config.toml
arch = "convformer"
model = "multi-label image tagger"
dataset = "Sentinel-2 satellite tiles (TerraMesh)"
train_examples = 72500
image_size = 32
crop_scale_min = 1
horizontal_flip = true
translate = 0.12
norm = "layernorm"
norm_position = "pre"
activation = "gelu_tanh"
mlp_ratio = 4
parallel_block = false
inner_norm = false
drop_path = 0.15
patch_size = [2, 2]
depths = [4, 7, 4]
widths = [48, 96, 192]
kernel_size = 7
num_labels = 9
init = "kaiming_normal"
residual_init = "none"
optimizer = "soap"
beta2 = 0.95
lr = 0.0037
beta1 = 0.9
shampoo_beta = 0.95
eps = 1e-08
precondition_frequency = 10
max_precond_dim = 1536
one_sided = true
adamw_lr_other_params = 0.0013
grad_clip = 5.0
steps = 5800
batch_size = 384
epochs = 30.7
lr_schedule = "cosine"
final_lr_fraction = 0
warmup_steps = 110
weight_decay = 0.4
adamw_weight_decay_other_params = 0
Rows from block 11 of a small multi-label image tagger, named by matrix and row number. Rows with one number belong to one neuron. Each number is 200 + 20 x the weight over its row's rms, rounded and kept within 0 to 999. All counts start at 0.
Before each neuron's rows are labels from the 100 images, of 14848, where the neuron reaches its highest value: "top examples" is what is common among them; "peak on" is the class under the peak. Only what is clearly more common there than usual is listed. The data: Sentinel-2 satellite tiles (TerraMesh).
# fc1: MLP up (model.blocks.11.mlp.fc1.weight, 768x192), inputs 0-95
# fc2: MLP down (model.blocks.11.mlp.fc2.weight, 192x768, transposed), outputs 0-95

top examples: bare ground; snow or ice; main land cover: rangeland
peak on: rangeland
fc1.688,177,191,191,203,224,223,186,184,195,206,193,195,206,173,213,246,264,185,178,217,208,184,205,215,206,154,193,207,195,201,190,206,200,198,240,190,231,221,191,224,195,199,185,183,210,200,204,210,184,227,215,209,207,229,207,212,207,187,210,210,171,162,209,195,224,208,167,218,181,235,200,166,212,189,196,208,206,226,199,231,200,241,204,229,172,240,234,214,199,220,195,148,193,196,194,221
fc2.688,188,221,206,213,188,190,213,189,191,196,146,192,206,189,230,181,230,199,219,214,185,189,178,217,201,220,192,197,228,217,181,203,254,231,212,200,210,190,224,222,202,193,187,172,155,230,195,191,199,170,161,203,202,226,174,211,202,181,185,228,213,159,197,190,217,220,235,202,206,207,210,247,221,187,195,205,187,182,215,188,239,199,204,205,200,151,214,234,179,201,221,194,181,186,197,187

top examples: snow or ice; main land cover: snow or ice
peak on: snow or ice
fc1.615,219,200,167,160,195,179,176,196,190,164,217,203,228,199,195,209,182,161,197,219,196,218,204,184,220,200,185,183,174,172,204,233,193,218,196,167,205,216,182,209,184,206,222,196,201,211,209,199,155,191,190,203,220,176,234,188,201,218,210,240,203,214,203,196,198,213,199,167,221,209,182,173,201,218,247,189,208,182,190,153,200,212,225,201,213,207,218,185,206,223,206,170,171,194,183,176
fc2.615,220,170,242,159,207,222,205,179,198,220,228,175,211,196,207,220,204,211,194,202,224,202,194,189,180,222,200,187,222,226,203,189,236,180,175,271,185,197,217,184,226,192,187,202,209,236,214,189,207,185,187,206,206,186,217,199,220,192,199,216,202,207,204,161,213,213,224,212,188,244,197,219,182,189,163,205,182,199,191,244,214,236,202,188,208,212,213,155,206,193,219,209,167,187,163,240

top examples: trees; built area; crops; water
peak on: built area
fc1.121,200,170,179,211,231,195,180,234,221,203,198,216,185,215,219,178,191,187,169,201,200,250,200,209,228,214,168,191,199,177,188,205,170,147,208,198,183,193,213,203,157,218,212,195,175,198,202,182,222,182,210,186,227,204,185,198,184,203,208,158,165,208,190,197,173,192,212,230,186,195,210,181,182,173,197,225,182,189,203,181,188,194,177,204,232,162,186,199,191,229,173,191,181,187,176,188
fc2.121,204,185,215,204,167,227,227,189,181,200,182,202,247,170,184,206,221,214,197,208,213,170,196,212,203,193,189,204,179,184,209,200,192,181,248,226,211,209,148,200,195,208,213,185,209,228,200,196,200,207,189,164,205,208,215,197,207,203,241,199,175,188,224,186,183,181,245,209,194,194,184,151,185,229,184,149,204,242,208,200,200,190,180,186,171,210,210,191,202,217,160,240,194,208,223,181

top examples: main land cover: crops
peak on: crops
fc1.745,190,211,217,274,192,223,221,193,174,209,207,210,227,176,189,159,203,203,173,196,208,183,196,197,220,220,187,193,178,204,212,225,215,191,182,187,194,187,177,208,206,193,231,182,203,220,215,160,181,174,188,201,177,147,206,213,189,226,207,209,200,174,192,206,228,209,223,176,218,185,210,176,193,227,187,199,169,182,216,167,205,144,195,187,218,206,225,196,217,225,222,176,229,203,229,197
fc2.745,216,155,216,220,176,201,146,167,197,176,221,193,187,238,206,229,224,184,210,213,197,169,198,235,222,213,213,244,192,187,199,174,206,233,191,182,205,192,197,188,216,179,194,222,212,195,201,199,197,226,206,184,201,195,180,191,213,227,205,216,179,180,184,235,236,206,226,187,218,210,214,160,191,213,169,209,212,200,187,224,202,248,216,195,212,193,216,217,194,210,185,174,209,200,223,220

top examples: trees; clouds; main land cover: trees
peak on: trees
fc1.574,204,245,186,204,201,183,187,215,201,183,203,196,199,184,186,203,197,219,219,204,220,178,221,190,157,243,213,177,232,219,228,199,183,241,181,229,171,198,188,185,184,184,200,213,168,196,188,205,203,210,222,223,213,196,207,234,201,233,196,201,186,181,232,185,210,217,200,208,229,194,191,214,239,222,212,200,207,164,194,177,199,183,208,199,231,220,197,173,222,172,216,185,201,196,224,201
fc2.574,163,220,201,186,167,174,165,231,219,204,183,213,197,213,197,167,200,171,200,200,182,230,181,225,215,174,218,239,214,156,174,199,224,215,204,200,200,205,209,194,211,196,182,220,214,183,194,200,189,219,189,190,238,173,233,200,176,201,204,225,236,204,182,175,241,177,210,202,211,193,168,174,201,190,196,206,194,247,189,180,186,222,184,206,194,233,212,230,227,185,177,222,191,206,197,170

top examples: trees; built area; crops; water
peak on: crops
fc1.482,166,167,215,179,182,193,177,174,227,180,192,217,256,188,194,196,226,160,215,165,197,172,192,187,183,202,209,191,206,255,184,188,210,184,205,196,191,190,209,183,195,211,188,168,244,189,211,189,206,204,209,222,176,209,171,198,172,196,210,220,189,156,227,216,206,223,236,210,209,187,224,240,168,207,191,179,180,200,201,253,220,164,239,190,174,188,208,180,232,247,210,240,200,184,193,188
fc2.482,238,210,185,164,195,229,178,210,193,178,213,187,181,210,175,190,217,199,154,169,198,224,175,202,199,188,194,209,210,194,175,188,226,221,200,190,186,230,208,222,227,185,214,220,238,199,193,191,222,229,193,172,215,202,199,245,196,182,167,186,194,225,184,186,178,218,200,183,209,200,189,214,166,162,173,180,206,228,168,205,184,231,193,209,205,184,204,197,227,137,202,164,180,190,186,207

top examples: crops; main land cover: crops
peak on: crops
fc1.119,194,192,204,222,208,205,165,174,233,196,176,196,189,205,213,199,210,162,193,203,210,185,208,202,205,199,223,203,203,250,180,206,162,206,231,239,230,159,215,236,139,202,192,167,223,190,193,168,225,187,185,209,205,195,244,204,200,188,209,196,211,185,173,211,171,217,200,199,197,215,182,195,184,215,173,168,205,224,201,220,197,196,189,192,182,185,218,199,196,193,165,204,189,179,186,185
fc2.119,236,176,234,158,226,225,190,224,206,198,182,226,211,186,193,227,204,236,199,155,186,196,204,224,181,189,181,203,223,222,190,192,182,229,168,223,163,200,181,195,253,177,193,213,217,188,175,207,205,206,216,175,204,226,192,206,195,198,217,224,200,200,202,223,174,230,217,209,231,212,216,221,179,194,215,218,179,198,199,211,154,229,225,226,213,192,196,214,208,199,206,195,203,188,192,210

top examples: crops; built area; main land cover: crops
peak on: crops
fc1.425,197,194,201,190,217,215,182,177,187,208,187,210,195,208,230,198,189,193,192,193,160,201,193,207,192,168,187,172,182,252,204,176,199,228,202,221,190,217,221,191,195,193,166,182,201,188,223,157,171,211,194,214,216,203,233,211,196,220,194,176,222,204,192,205,174,210,158,214,188,196,206,196,184,180,205,199,232,176,204,194,191,220,236,184,211,156,169,191,212,228,198,202,197,185,200,153
fc2.425,216,194,184,225,170,179,222,200,227,211,211,207,197,182,171,230,209,191,232,212,221,221,200,169,196,229,219,230,237,156,193,218,190,185,217,175,217,201,196,215,204,188,217,225,224,204,197,199,230,179,190,190,187,218,169,212,188,183,187,221,183,173,218,206,206,203,231,167,214,214,207,196,195,168,199,193,172,228,203,221,172,189,206,226,187,220,230,234,181,174,208,230,201,194,208,220

top examples: main land cover: crops; flooded vegetation
peak on: crops
fc1.442,189,228,226,160,157,182,177,194,215,190,160,183,207,211,205,241,206,169,214,159,226,170,193,199,186,220,163,183,187,187,198,196,195,154,185,205,158,201,154,189,197,187,237,178,207,202,204,182,175,221,209,200,201,193,195,216,207,212,175,201,230,178,195,224,205,181,206,172,218,202,208,174,206,231,194,198,229,229,209,156,198,204,212,195,204,169,163,183,195,211,207,214,184,188,211,226
fc2.442,186,208,207,194,239,182,235,178,204,232,203,212,205,183,216,229,211,208,208,222,163,182,197,213,205,187,166,189,211,179,238,203,173,228,197,176,202,197,168,183,199,244,217,190,212,216,225,207,191,174,157,184,223,176,169,215,188,192,232,257,177,218,220,212,205,198,199,192,209,227,185,194,199,224,221,213,191,181,194,220,181,208,221,191,212,193,197,204,199,179,208,209,235,215,197,191

top examples: snow or ice; trees; main land cover: snow or ice
peak on: trees; snow or ice
fc1.766,170,236,214,188,177,223,202,198,205,178,199,167,217,201,222,196,200,199,216,211,200,204,222,173,210,193,194,187,219,222,225,213,211,188,243,182,202,221,222,177,181,188,242,191,199,217,194,200,189,205,204,187,172,241,187,188,187,200,199,190,211,165,195,192,219,192,208,194,193,181,215,182,189,224,205,169,163,155,230,232,188,186,199,233,169,159,206,183,209,192,212,204,214,218,160,225
fc2.766,194,166,165,216,205,179,221,188,251,234,195,161,203,181,217,197,195,212,215,168,200,177,229,224,166,206,224,187,188,151,190,211,220,213,175,197,174,185,161,208,176,209,196,200,185,205,206,187,204,172,201,169,172,191,188,212,201,209,177,211,222,216,191,212,167,208,187,177,166,182,204,232,202,162,213,203,235,226,203,157,199,181,209,217,188,199,194,222,201,187,229,181,194,194,207,201

top examples: trees; clouds; main land cover: trees
peak on: trees
fc1.748,200,183,182,180,196,178,176,192,206,241,187,165,178,196,216,217,183,177,180,184,200,215,176,208,187,183,194,224,186,185,194,189,194,218,240,232,174,219,229,201,186,193,171,194,214,195,166,191,217,172,205,187,205,201,168,159,202,189,180,189,191,205,194,186,204,198,184,159,181,196,206,181,209,189,207,235,203,174,187,181,211,229,175,226,191,210,209,228,185,197,225,210,199,174,191,182
fc2.748,206,211,215,204,192,231,215,170,186,138,190,201,213,194,171,215,176,215,214,174,187,211,176,196,183,173,191,223,184,214,208,204,208,211,199,206,199,205,200,176,169,190,188,222,212,194,193,193,208,210,202,181,208,234,213,203,187,204,208,155,190,179,206,172,206,227,208,208,232,212,173,187,212,183,218,189,173,201,223,196,204,187,188,202,199,186,192,178,227,182,174,170,226,209,197,227

top examples: snow or ice; main land cover: snow or ice
peak on: snow or ice
fc1.308,214,223,213,165,227,173,237,188,191,224,210,198,177,194,208,170,189,219,219,170,223,204,168,192,218,225,201,188,234,235,165,216,191,218,221,246,204,222,179,211,243,179,226,191,206,212,198,189,173,200,190,177,197,176,189,201,187,175,193,173,176,176,196,209,204,179,180,157,222,186,219,209,185,204,205,218,212,199,215,178,204,229,226,203,174,232,214,179,209,174,178,204,213,190,187,207
fc2.308,226,182,229,216,189,222,153,201,208,203,192,199,186,217,169,210,167,193,235,189,157,181,199,230,202,200,215,214,165,174,180,184,196,204,214,163,204,193,178,191,172,190,178,148,233,214,193,177,196,203,192,207,239,198,207,218,203,224,197,235,207,206,197,188,175,173,211,190,194,196,199,214,214,233,212,166,229,187,192,190,181,200,210,203,184,146,180,202,215,189,233,194,222,189,198,178

top examples: snow or ice; trees; main land cover: snow or ice
peak on: trees; snow or ice
fc1.44,221,176,168,211,246,190,171,190,181,212,212,185,214,205,189,194,166,204,203,188,205,222,198,191,173,217,208,179,222,211,243,169,209,221,211,166,209,185,184,198,188,211,192,188,188,222,226,233,203,196,185,226,198,229,175,208,193,221,221,164,182,190,212,222,196,239,193,231,188,189,206,188,188,187,214,179,213,175,204,231,208,181,238,179,230,222,216,221,194,194,217,197,222,217,204,203
fc2.44,189,225,214,213,216,157,221,252,196,200,236,234,205,182,186,189,190,197,205,184,215,185,265,218,194,201,202,225,190,144,169,190,237,176,175,173,188,201,192,200,205,186,216,203,197,197,219,222,209,217,240,198,180,188,192,229,218,185,179,174,235,211,196,191,200,186,204,191,203,197,197,217,199,185,196,232,194,194,177,166,178,232,194,213,202,199,189,171,189,171,219,216,221,186,205,216

top examples: built area; crops; main land cover: crops
peak on: crops
fc1.137,198,201,203,159,211,172,186,219,189,211,191,214,233,220,176,191,182,189,182,182,197,192,153,207,233,200,166,210,212,216,206,192,201,182,238,184,176,236,203,207,210,174,186,228,223,205,208,180,189,194,211,212,197,181,241,191,200,177,205,213,200,188,231,212,232,246,176,227,239,192,199,184,183,174,217,191,205,197,230,193,186,188,201,168,205,208,211,191,207,155,181,225,190,233,210,218
fc2.137,227,200,188,201,194,204,209,146,191,167,178,208,195,185,193,249,202,248,190,175,210,201,193,175,186,180,208,167,181,199,230,208,191,190,222,221,199,174,219,193,176,220,178,183,196,187,199,204,213,231,188,197,185,204,144,232,204,208,217,192,188,197,206,205,165,225,222,191,183,201,175,198,216,212,247,192,198,193,215,187,192,187,237,180,180,217,190,210,188,211,222,208,204,194,230,156

top examples: crops; main land cover: crops
peak on: crops
fc1.596,239,194,251,225,204,244,181,209,211,200,206,197,192,215,212,203,185,169,232,203,237,196,218,169,215,199,193,217,207,155,183,196,194,200,218,216,199,199,170,212,204,140,196,223,210,223,221,194,215,224,198,225,179,222,199,208,176,228,204,188,146,227,214,200,210,216,184,212,191,215,217,209,172,169,232,181,208,174,192,217,215,214,211,175,149,187,198,195,168,209,195,210,198,161,198,227
fc2.596,186,222,199,200,205,181,231,236,186,220,215,178,149,183,177,215,213,199,181,189,198,192,197,203,169,218,218,208,202,206,184,223,176,179,199,192,206,197,219,204,192,188,212,181,194,175,220,203,208,198,227,167,225,190,184,225,202,204,206,197,225,224,172,189,210,189,196,167,203,188,159,196,198,206,196,204,183,242,179,224,200,231,231,214,211,172,217,217,211,207,180,176,184,218,212,179

top examples: trees; built area; crops
peak on: trees
fc1.684,194,212,220,162,201,189,192,176,215,215,230,187,259,177,213,203,202,181,242,146,210,184,181,206,198,203,209,151,205,248,185,181,208,174,233,198,208,199,179,217,207,207,206,228,202,173,208,193,189,247,230,199,187,206,186,187,200,177,180,201,195,182,197,196,205,175,189,225,232,222,228,240,200,193,187,198,195,182,204,197,207,181,236,188,188,197,202,174,209,216,214,204,202,195,192,230
fc2.684,203,206,197,186,201,235,229,245,174,191,199,180,211,193,247,185,146,192,169,224,202,227,204,216,204,229,188,199,253,236,202,179,206,185,170,170,138,224,219,207,227,183,185,217,219,199,228,222,209,222,201,180,204,203,207,206,255,173,194,208,183,206,190,221,205,226,189,198,192,199,199,223,177,178,193,178,225,207,202,182,205,229,219,204,215,207,205,223,191,208,227,199,217,211,214,222

top examples: bare ground; snow or ice; main land cover: snow or ice
peak on: snow or ice
fc1.294,211,204,220,218,189,232,181,203,172,210,212,189,204,222,237,208,192,186,167,220,181,196,189,220,190,235,187,204,160,194,227,192,188,175,217,226,219,144,221,217,178,194,195,170,179,181,221,176,157,221,212,185,198,180,204,189,222,232,197,220,205,207,176,215,175,170,246,183,198,186,175,170,177,210,164,206,206,227,221,181,205,190,211,206,186,190,214,201,219,212,193,207,183,194,209,183
fc2.294,187,219,185,206,193,189,206,238,164,190,193,183,198,198,226,197,203,214,194,204,196,225,217,202,179,193,168,218,207,195,204,205,179,185,179,207,195,226,188,181,207,186,221,202,171,184,201,231,192,191,246,214,193,172,239,207,170,183,236,198,238,199,196,218,191,202,197,252,223,215,179,203,180,206,223,204,211,195,180,222,185,222,189,210,222,184,204,205,202,169,189,200,226,207,181,153

top examples: bare ground; main land cover: rangeland
peak on: rangeland
fc1.476,167,197,160,161,207,191,166,180,208,219,245,219,215,199,193,197,195,201,201,191,256,175,185,211,216,191,205,224,198,195,206,216,216,157,208,181,191,194,188,183,189,242,204,179,210,187,196,210,166,226,217,212,195,234,198,217,167,214,222,197,191,187,190,197,234,191,211,188,210,198,178,194,172,180,188,233,199,242,223,194,227,210,214,192,127,221,158,199,225,236,167,189,191,194,181,198
fc2.476,182,216,199,231,203,234,185,201,171,197,203,171,223,182,199,157,198,206,184,220,196,180,218,199,210,198,194,213,201,231,187,200,208,239,196,219,238,182,212,222,249,169,161,153,218,217,201,179,222,143,200,226,216,214,177,194,196,208,213,183,184,177,217,173,200,240,236,154,207,193,234,230,200,236,182,212,191,219,190,192,222,179,229,206,191,165,217,226,198,194,198,217,186,182,229,182

top examples: main land cover: crops
peak on: crops; snow or ice
fc1.450,184,209,204,197,231,196,218,181,199,195,183,212,275,215,184,149,227,198,176,202,221,168,216,168,213,192,170,217,184,215,215,202,184,181,209,181,209,181,178,176,202,201,210,187,229,222,217,175,188,199,191,219,187,179,205,214,170,202,229,267,193,185,205,200,196,212,203,227,205,183,199,212,193,243,198,173,194,202,217,203,212,147,217,198,208,213,197,182,236,232,198,221,205,199,234,219
fc2.450,206,179,209,218,186,229,150,187,171,222,204,167,161,183,212,250,229,186,187,200,214,220,208,214,192,220,177,200,199,208,185,194,208,194,196,200,233,220,221,235,203,188,207,221,227,178,199,204,212,203,170,154,203,234,178,223,187,191,189,182,196,211,180,199,198,225,202,192,227,249,215,208,208,176,198,206,180,196,209,241,164,220,199,223,179,192,217,214,183,183,176,178,196,186,194,219

top examples: trees; built area; crops; water
peak on: trees
fc1.608,218,205,244,226,215,188,216,192,213,215,211,197,241,203,209,187,218,188,200,182,197,178,204,187,216,195,155,184,208,151,215,202,203,173,222,179,174,208,239,227,221,179,205,227,195,209,215,202,195,183,201,171,208,193,200,184,173,220,229,201,174,208,204,196,220,206,204,203,193,201,170,183,210,210,220,186,213,223,244,175,191,177,231,157,207,217,214,180,200,179,191,181,192,238,214,222
fc2.608,203,203,180,235,195,215,193,213,199,196,201,177,177,189,199,214,204,237,203,195,205,198,213,186,199,181,187,191,185,219,223,177,195,184,164,195,214,185,171,202,146,190,183,140,198,188,228,205,184,221,243,220,202,225,186,224,216,197,226,218,193,201,218,237,169,186,183,216,211,205,217,206,193,213,224,186,180,248,193,166,214,177,210,197,200,240,182,201,164,180,157,181,211,187,219,181

top examples: trees; clouds; crops; built area
peak on: clouds
fc1.594,177,229,188,214,214,200,180,191,185,155,131,196,212,161,218,190,197,230,197,207,182,215,205,206,201,190,191,205,197,248,180,188,201,214,226,211,196,195,184,199,200,169,205,189,175,194,188,165,160,176,196,215,198,181,184,198,163,198,207,174,182,207,199,219,184,191,221,198,193,176,197,198,229,186,185,170,208,212,188,208,228,169,227,170,202,185,195,184,191,207,251,187,211,198,183,218
fc2.594,160,205,225,193,171,189,183,199,217,192,240,207,177,187,187,193,188,188,211,224,176,197,229,236,215,224,205,220,197,225,216,223,213,219,156,175,191,230,223,193,231,196,181,221,173,207,190,210,194,205,210,229,185,167,215,197,200,204,194,201,200,196,218,215,166,233,208,234,178,211,226,197,202,211,187,208,211,178,200,213,191,202,165,189,188,248,222,192,202,239,211,187,192,222,208,234

top examples: built area; crops; main land cover: crops
peak on: crops
fc1.761,228,195,204,189,202,247,183,184,195,210,205,179,204,183,233,214,177,227,198,233,182,195,201,198,223,214,175,183,204,233,188,181,218,197,233,201,174,181,201,200,199,193,173,207,193,208,210,177,190,239,188,212,165,193,196,231,183,194,208,207,209,196,193,193,153,173,197,228,252,219,182,222,195,214,175,200,198,186,192,178,199,201,203,201,226,182,186,232,228,181,193,247,206,223,215,208
fc2.761,223,174,194,184,188,197,187,234,181,178,222,203,186,202,239,188,259,231,178,199,230,210,186,188,242,203,182,221,187,176,226,186,179,187,174,192,231,204,196,203,202,194,217,224,221,190,186,209,197,185,215,198,224,208,222,203,188,189,204,202,193,219,217,208,188,179,204,235,177,218,235,206,208,196,207,191,214,183,196,191,180,192,200,200,237,213,175,191,199,174,153,167,211,189,198,186

top examples: bare ground; main land cover: rangeland; snow or ice; main land cover: bare ground
peak on: rangeland
fc1.141,185,196,232,181,230,217,190,185,204,224,197,224,189,213,182,208,203,193,176,191,180,188,187,174,214,170,233,208,156,187,189,237,172,178,184,200,202,207,210,199,195,233,201,180,197,197,152,218,191,199,202,221,198,186,209,198,193,226,189,214,194,223,197,218,214,145,196,194,200,209,198,163,191,218,184,173,170,232,211,245,172,204,176,202,218,243,238,234,193,191,191,189,192,197,180,181
fc2.141,201,191,205,198,180,210,174,191,187,200,164,183,183,233,242,189,216,181,177,227,201,210,193,224,204,186,209,174,221,193,145,180,184,207,168,184,178,196,212,222,190,210,183,211,225,196,215,175,176,209,170,168,187,228,185,205,188,203,178,228,179,192,212,207,211,197,224,217,204,235,201,223,206,193,208,186,207,188,170,214,232,194,187,199,202,210,186,224,211,201,239,226,183,186,171,191

top examples: crops; built area; main land cover: crops
peak on: crops
fc1.212,176,217,228,162,195,191,179,200,209,163,184,201,219,177,230,259,199,184,217,184,183,195,193,195,170,180,210,226,244,222,188,197,190,214,214,205,208,192,222,181,154,194,166,166,172,205,210,209,187,204,197,205,175,199,179,200,187,201,218,203,203,172,227,175,209,206,211,226,175,176,199,236,205,224,178,202,193,180,221,215,220,174,227,194,148,205,186,207,175,207,210,205,196,191,169,212
fc2.212,259,202,194,173,192,183,203,194,231,209,212,191,200,226,183,172,177,176,171,172,176,197,212,187,171,204,218,217,193,184,179,220,227,203,200,206,189,222,178,197,189,202,226,206,226,193,186,200,198,220,226,172,206,196,193,222,226,215,201,167,218,229,208,206,153,203,177,183,219,175,200,210,205,161,199,193,201,253,169,196,228,197,194,231,223,173,179,191,235,203,224,173,192,211,189,182

top examples: bare ground; main land cover: bare ground
peak on: bare ground
fc1.584,236,219,168,189,231,217,199,190,216,216,222,199,184,212,208,233,205,191,207,219,198,197,188,189,220,177,216,211,171,185,193,174,181,209,220,208,186,186,177,200,175,226,213,205,187,183,195,190,194,192,193,249,207,203,178,166,181,210,186,174,197,230,196,208,209,170,194,183,203,203,181,162,195,193,206,206,168,192,191,216,201,183,194,199,173,217,204,223,215,198,189,249,229,173,201,204
fc2.584,178,209,202,208,197,207,198,193,229,231,204,220,211,214,197,180,238,217,183,220,178,225,204,204,245,190,229,226,197,221,222,196,224,207,197,228,204,161,224,206,160,191,206,206,200,219,199,170,141,236,199,175,206,257,213,180,195,200,248,227,171,165,224,161,188,220,187,181,204,188,199,199,180,220,206,180,188,195,218,215,193,206,228,201,220,183,177,220,186,196,169,171,180,187,221,206

top examples: crops; main land cover: crops
peak on: rangeland; crops
fc1.300,183,180,179,183,230,236,178,215,214,235,155,207,222,218,230,217,177,194,171,182,246,181,182,181,190,197,206,207,196,153,219,205,228,198,206,172,208,192,172,217,214,211,225,188,209,212,198,186,179,194,185,190,199,175,185,218,181,183,207,177,191,178,217,231,214,170,150,197,225,170,207,174,192,192,206,212,228,217,189,191,223,199,216,181,176,211,165,194,232,211,182,195,211,191,203,165
fc2.300,205,203,181,207,194,194,204,180,213,188,207,210,208,185,183,210,213,199,242,199,187,205,184,193,216,194,208,198,241,241,183,196,159,229,167,193,232,206,224,222,214,209,196,157,235,194,176,209,178,188,212,203,225,193,184,190,200,192,224,188,243,204,169,251,199,189,224,216,195,211,183,200,234,212,214,222,170,184,205,189,173,199,206,217,234,232,193,222,184,172,223,214,185,206,215,208

top examples: built area; crops; main land cover: crops
peak on: built area
fc1.55,209,195,227,171,205,238,172,201,185,224,200,178,195,189,215,234,188,213,197,225,187,213,199,205,221,211,181,189,213,240,170,175,228,175,235,207,166,165,208,198,176,217,178,202,195,207,217,183,210,244,192,224,168,189,184,208,188,191,194,195,191,202,214,198,154,198,179,236,242,204,188,226,194,190,195,200,205,175,208,196,193,213,186,203,236,191,203,225,231,179,207,253,200,221,200,217
fc2.55,246,179,200,182,169,181,192,226,199,191,205,210,194,192,224,182,247,237,195,200,231,207,202,198,237,208,163,206,186,171,245,208,166,159,195,187,229,211,199,214,200,202,205,188,231,192,195,202,190,188,224,176,216,226,218,217,174,185,195,209,192,226,198,206,194,192,208,223,182,219,213,201,198,189,202,186,183,190,192,193,194,199,190,186,237,202,167,201,209,184,159,174,221,192,199,188

top examples: bare ground
peak on: rangeland
fc1.66,188,200,208,213,157,214,194,212,189,208,214,209,190,187,178,198,183,171,225,170,188,243,225,221,217,198,168,231,223,205,218,159,212,167,193,225,227,202,190,228,195,162,229,198,190,155,200,207,196,204,222,210,205,198,220,200,184,200,207,194,201,176,151,198,190,198,201,165,181,168,213,208,192,215,187,206,215,242,208,218,165,222,181,182,217,196,151,179,211,203,144,209,174,186,185,169
fc2.66,244,213,219,204,237,181,235,203,221,149,179,220,193,241,199,195,238,212,200,211,203,206,217,193,172,195,193,198,187,203,224,209,192,216,203,206,190,160,173,191,202,213,200,227,164,189,200,202,231,220,252,203,213,197,184,208,187,189,200,192,227,215,180,211,183,186,200,189,199,170,217,210,195,187,233,205,191,196,195,168,165,196,218,227,216,205,211,182,204,174,218,202,183,218,210,191

top examples: main land cover: crops; snow or ice; main land cover: snow or ice
peak on: crops; snow or ice
fc1.325,193,189,188,204,195,219,185,190,214,210,241,212,220,186,183,252,200,199,207,171,206,196,218,199,204,159,198,208,172,174,197,207,205,189,236,167,198,196,231,207,175,201,177,189,195,213,200,196,187,168,206,177,219,220,183,196,197,222,183,202,217,196,195,245,181,198,211,212,183,174,209,208,176,202,202,154,200,215,173,202,197,191,194,255,169,192,168,181,188,176,187,177,191,211,186,219
fc2.325,157,184,191,201,207,192,198,208,173,208,180,228,176,195,169,196,185,215,192,203,165,184,194,199,241,212,186,173,202,206,205,241,233,192,196,189,183,201,182,181,166,204,250,220,214,195,208,216,208,181,194,177,189,210,227,200,201,197,192,242,210,192,212,179,185,189,179,244,223,200,200,214,200,198,162,181,206,189,193,194,225,220,201,182,229,195,194,206,207,205,190,176,196,214,165,187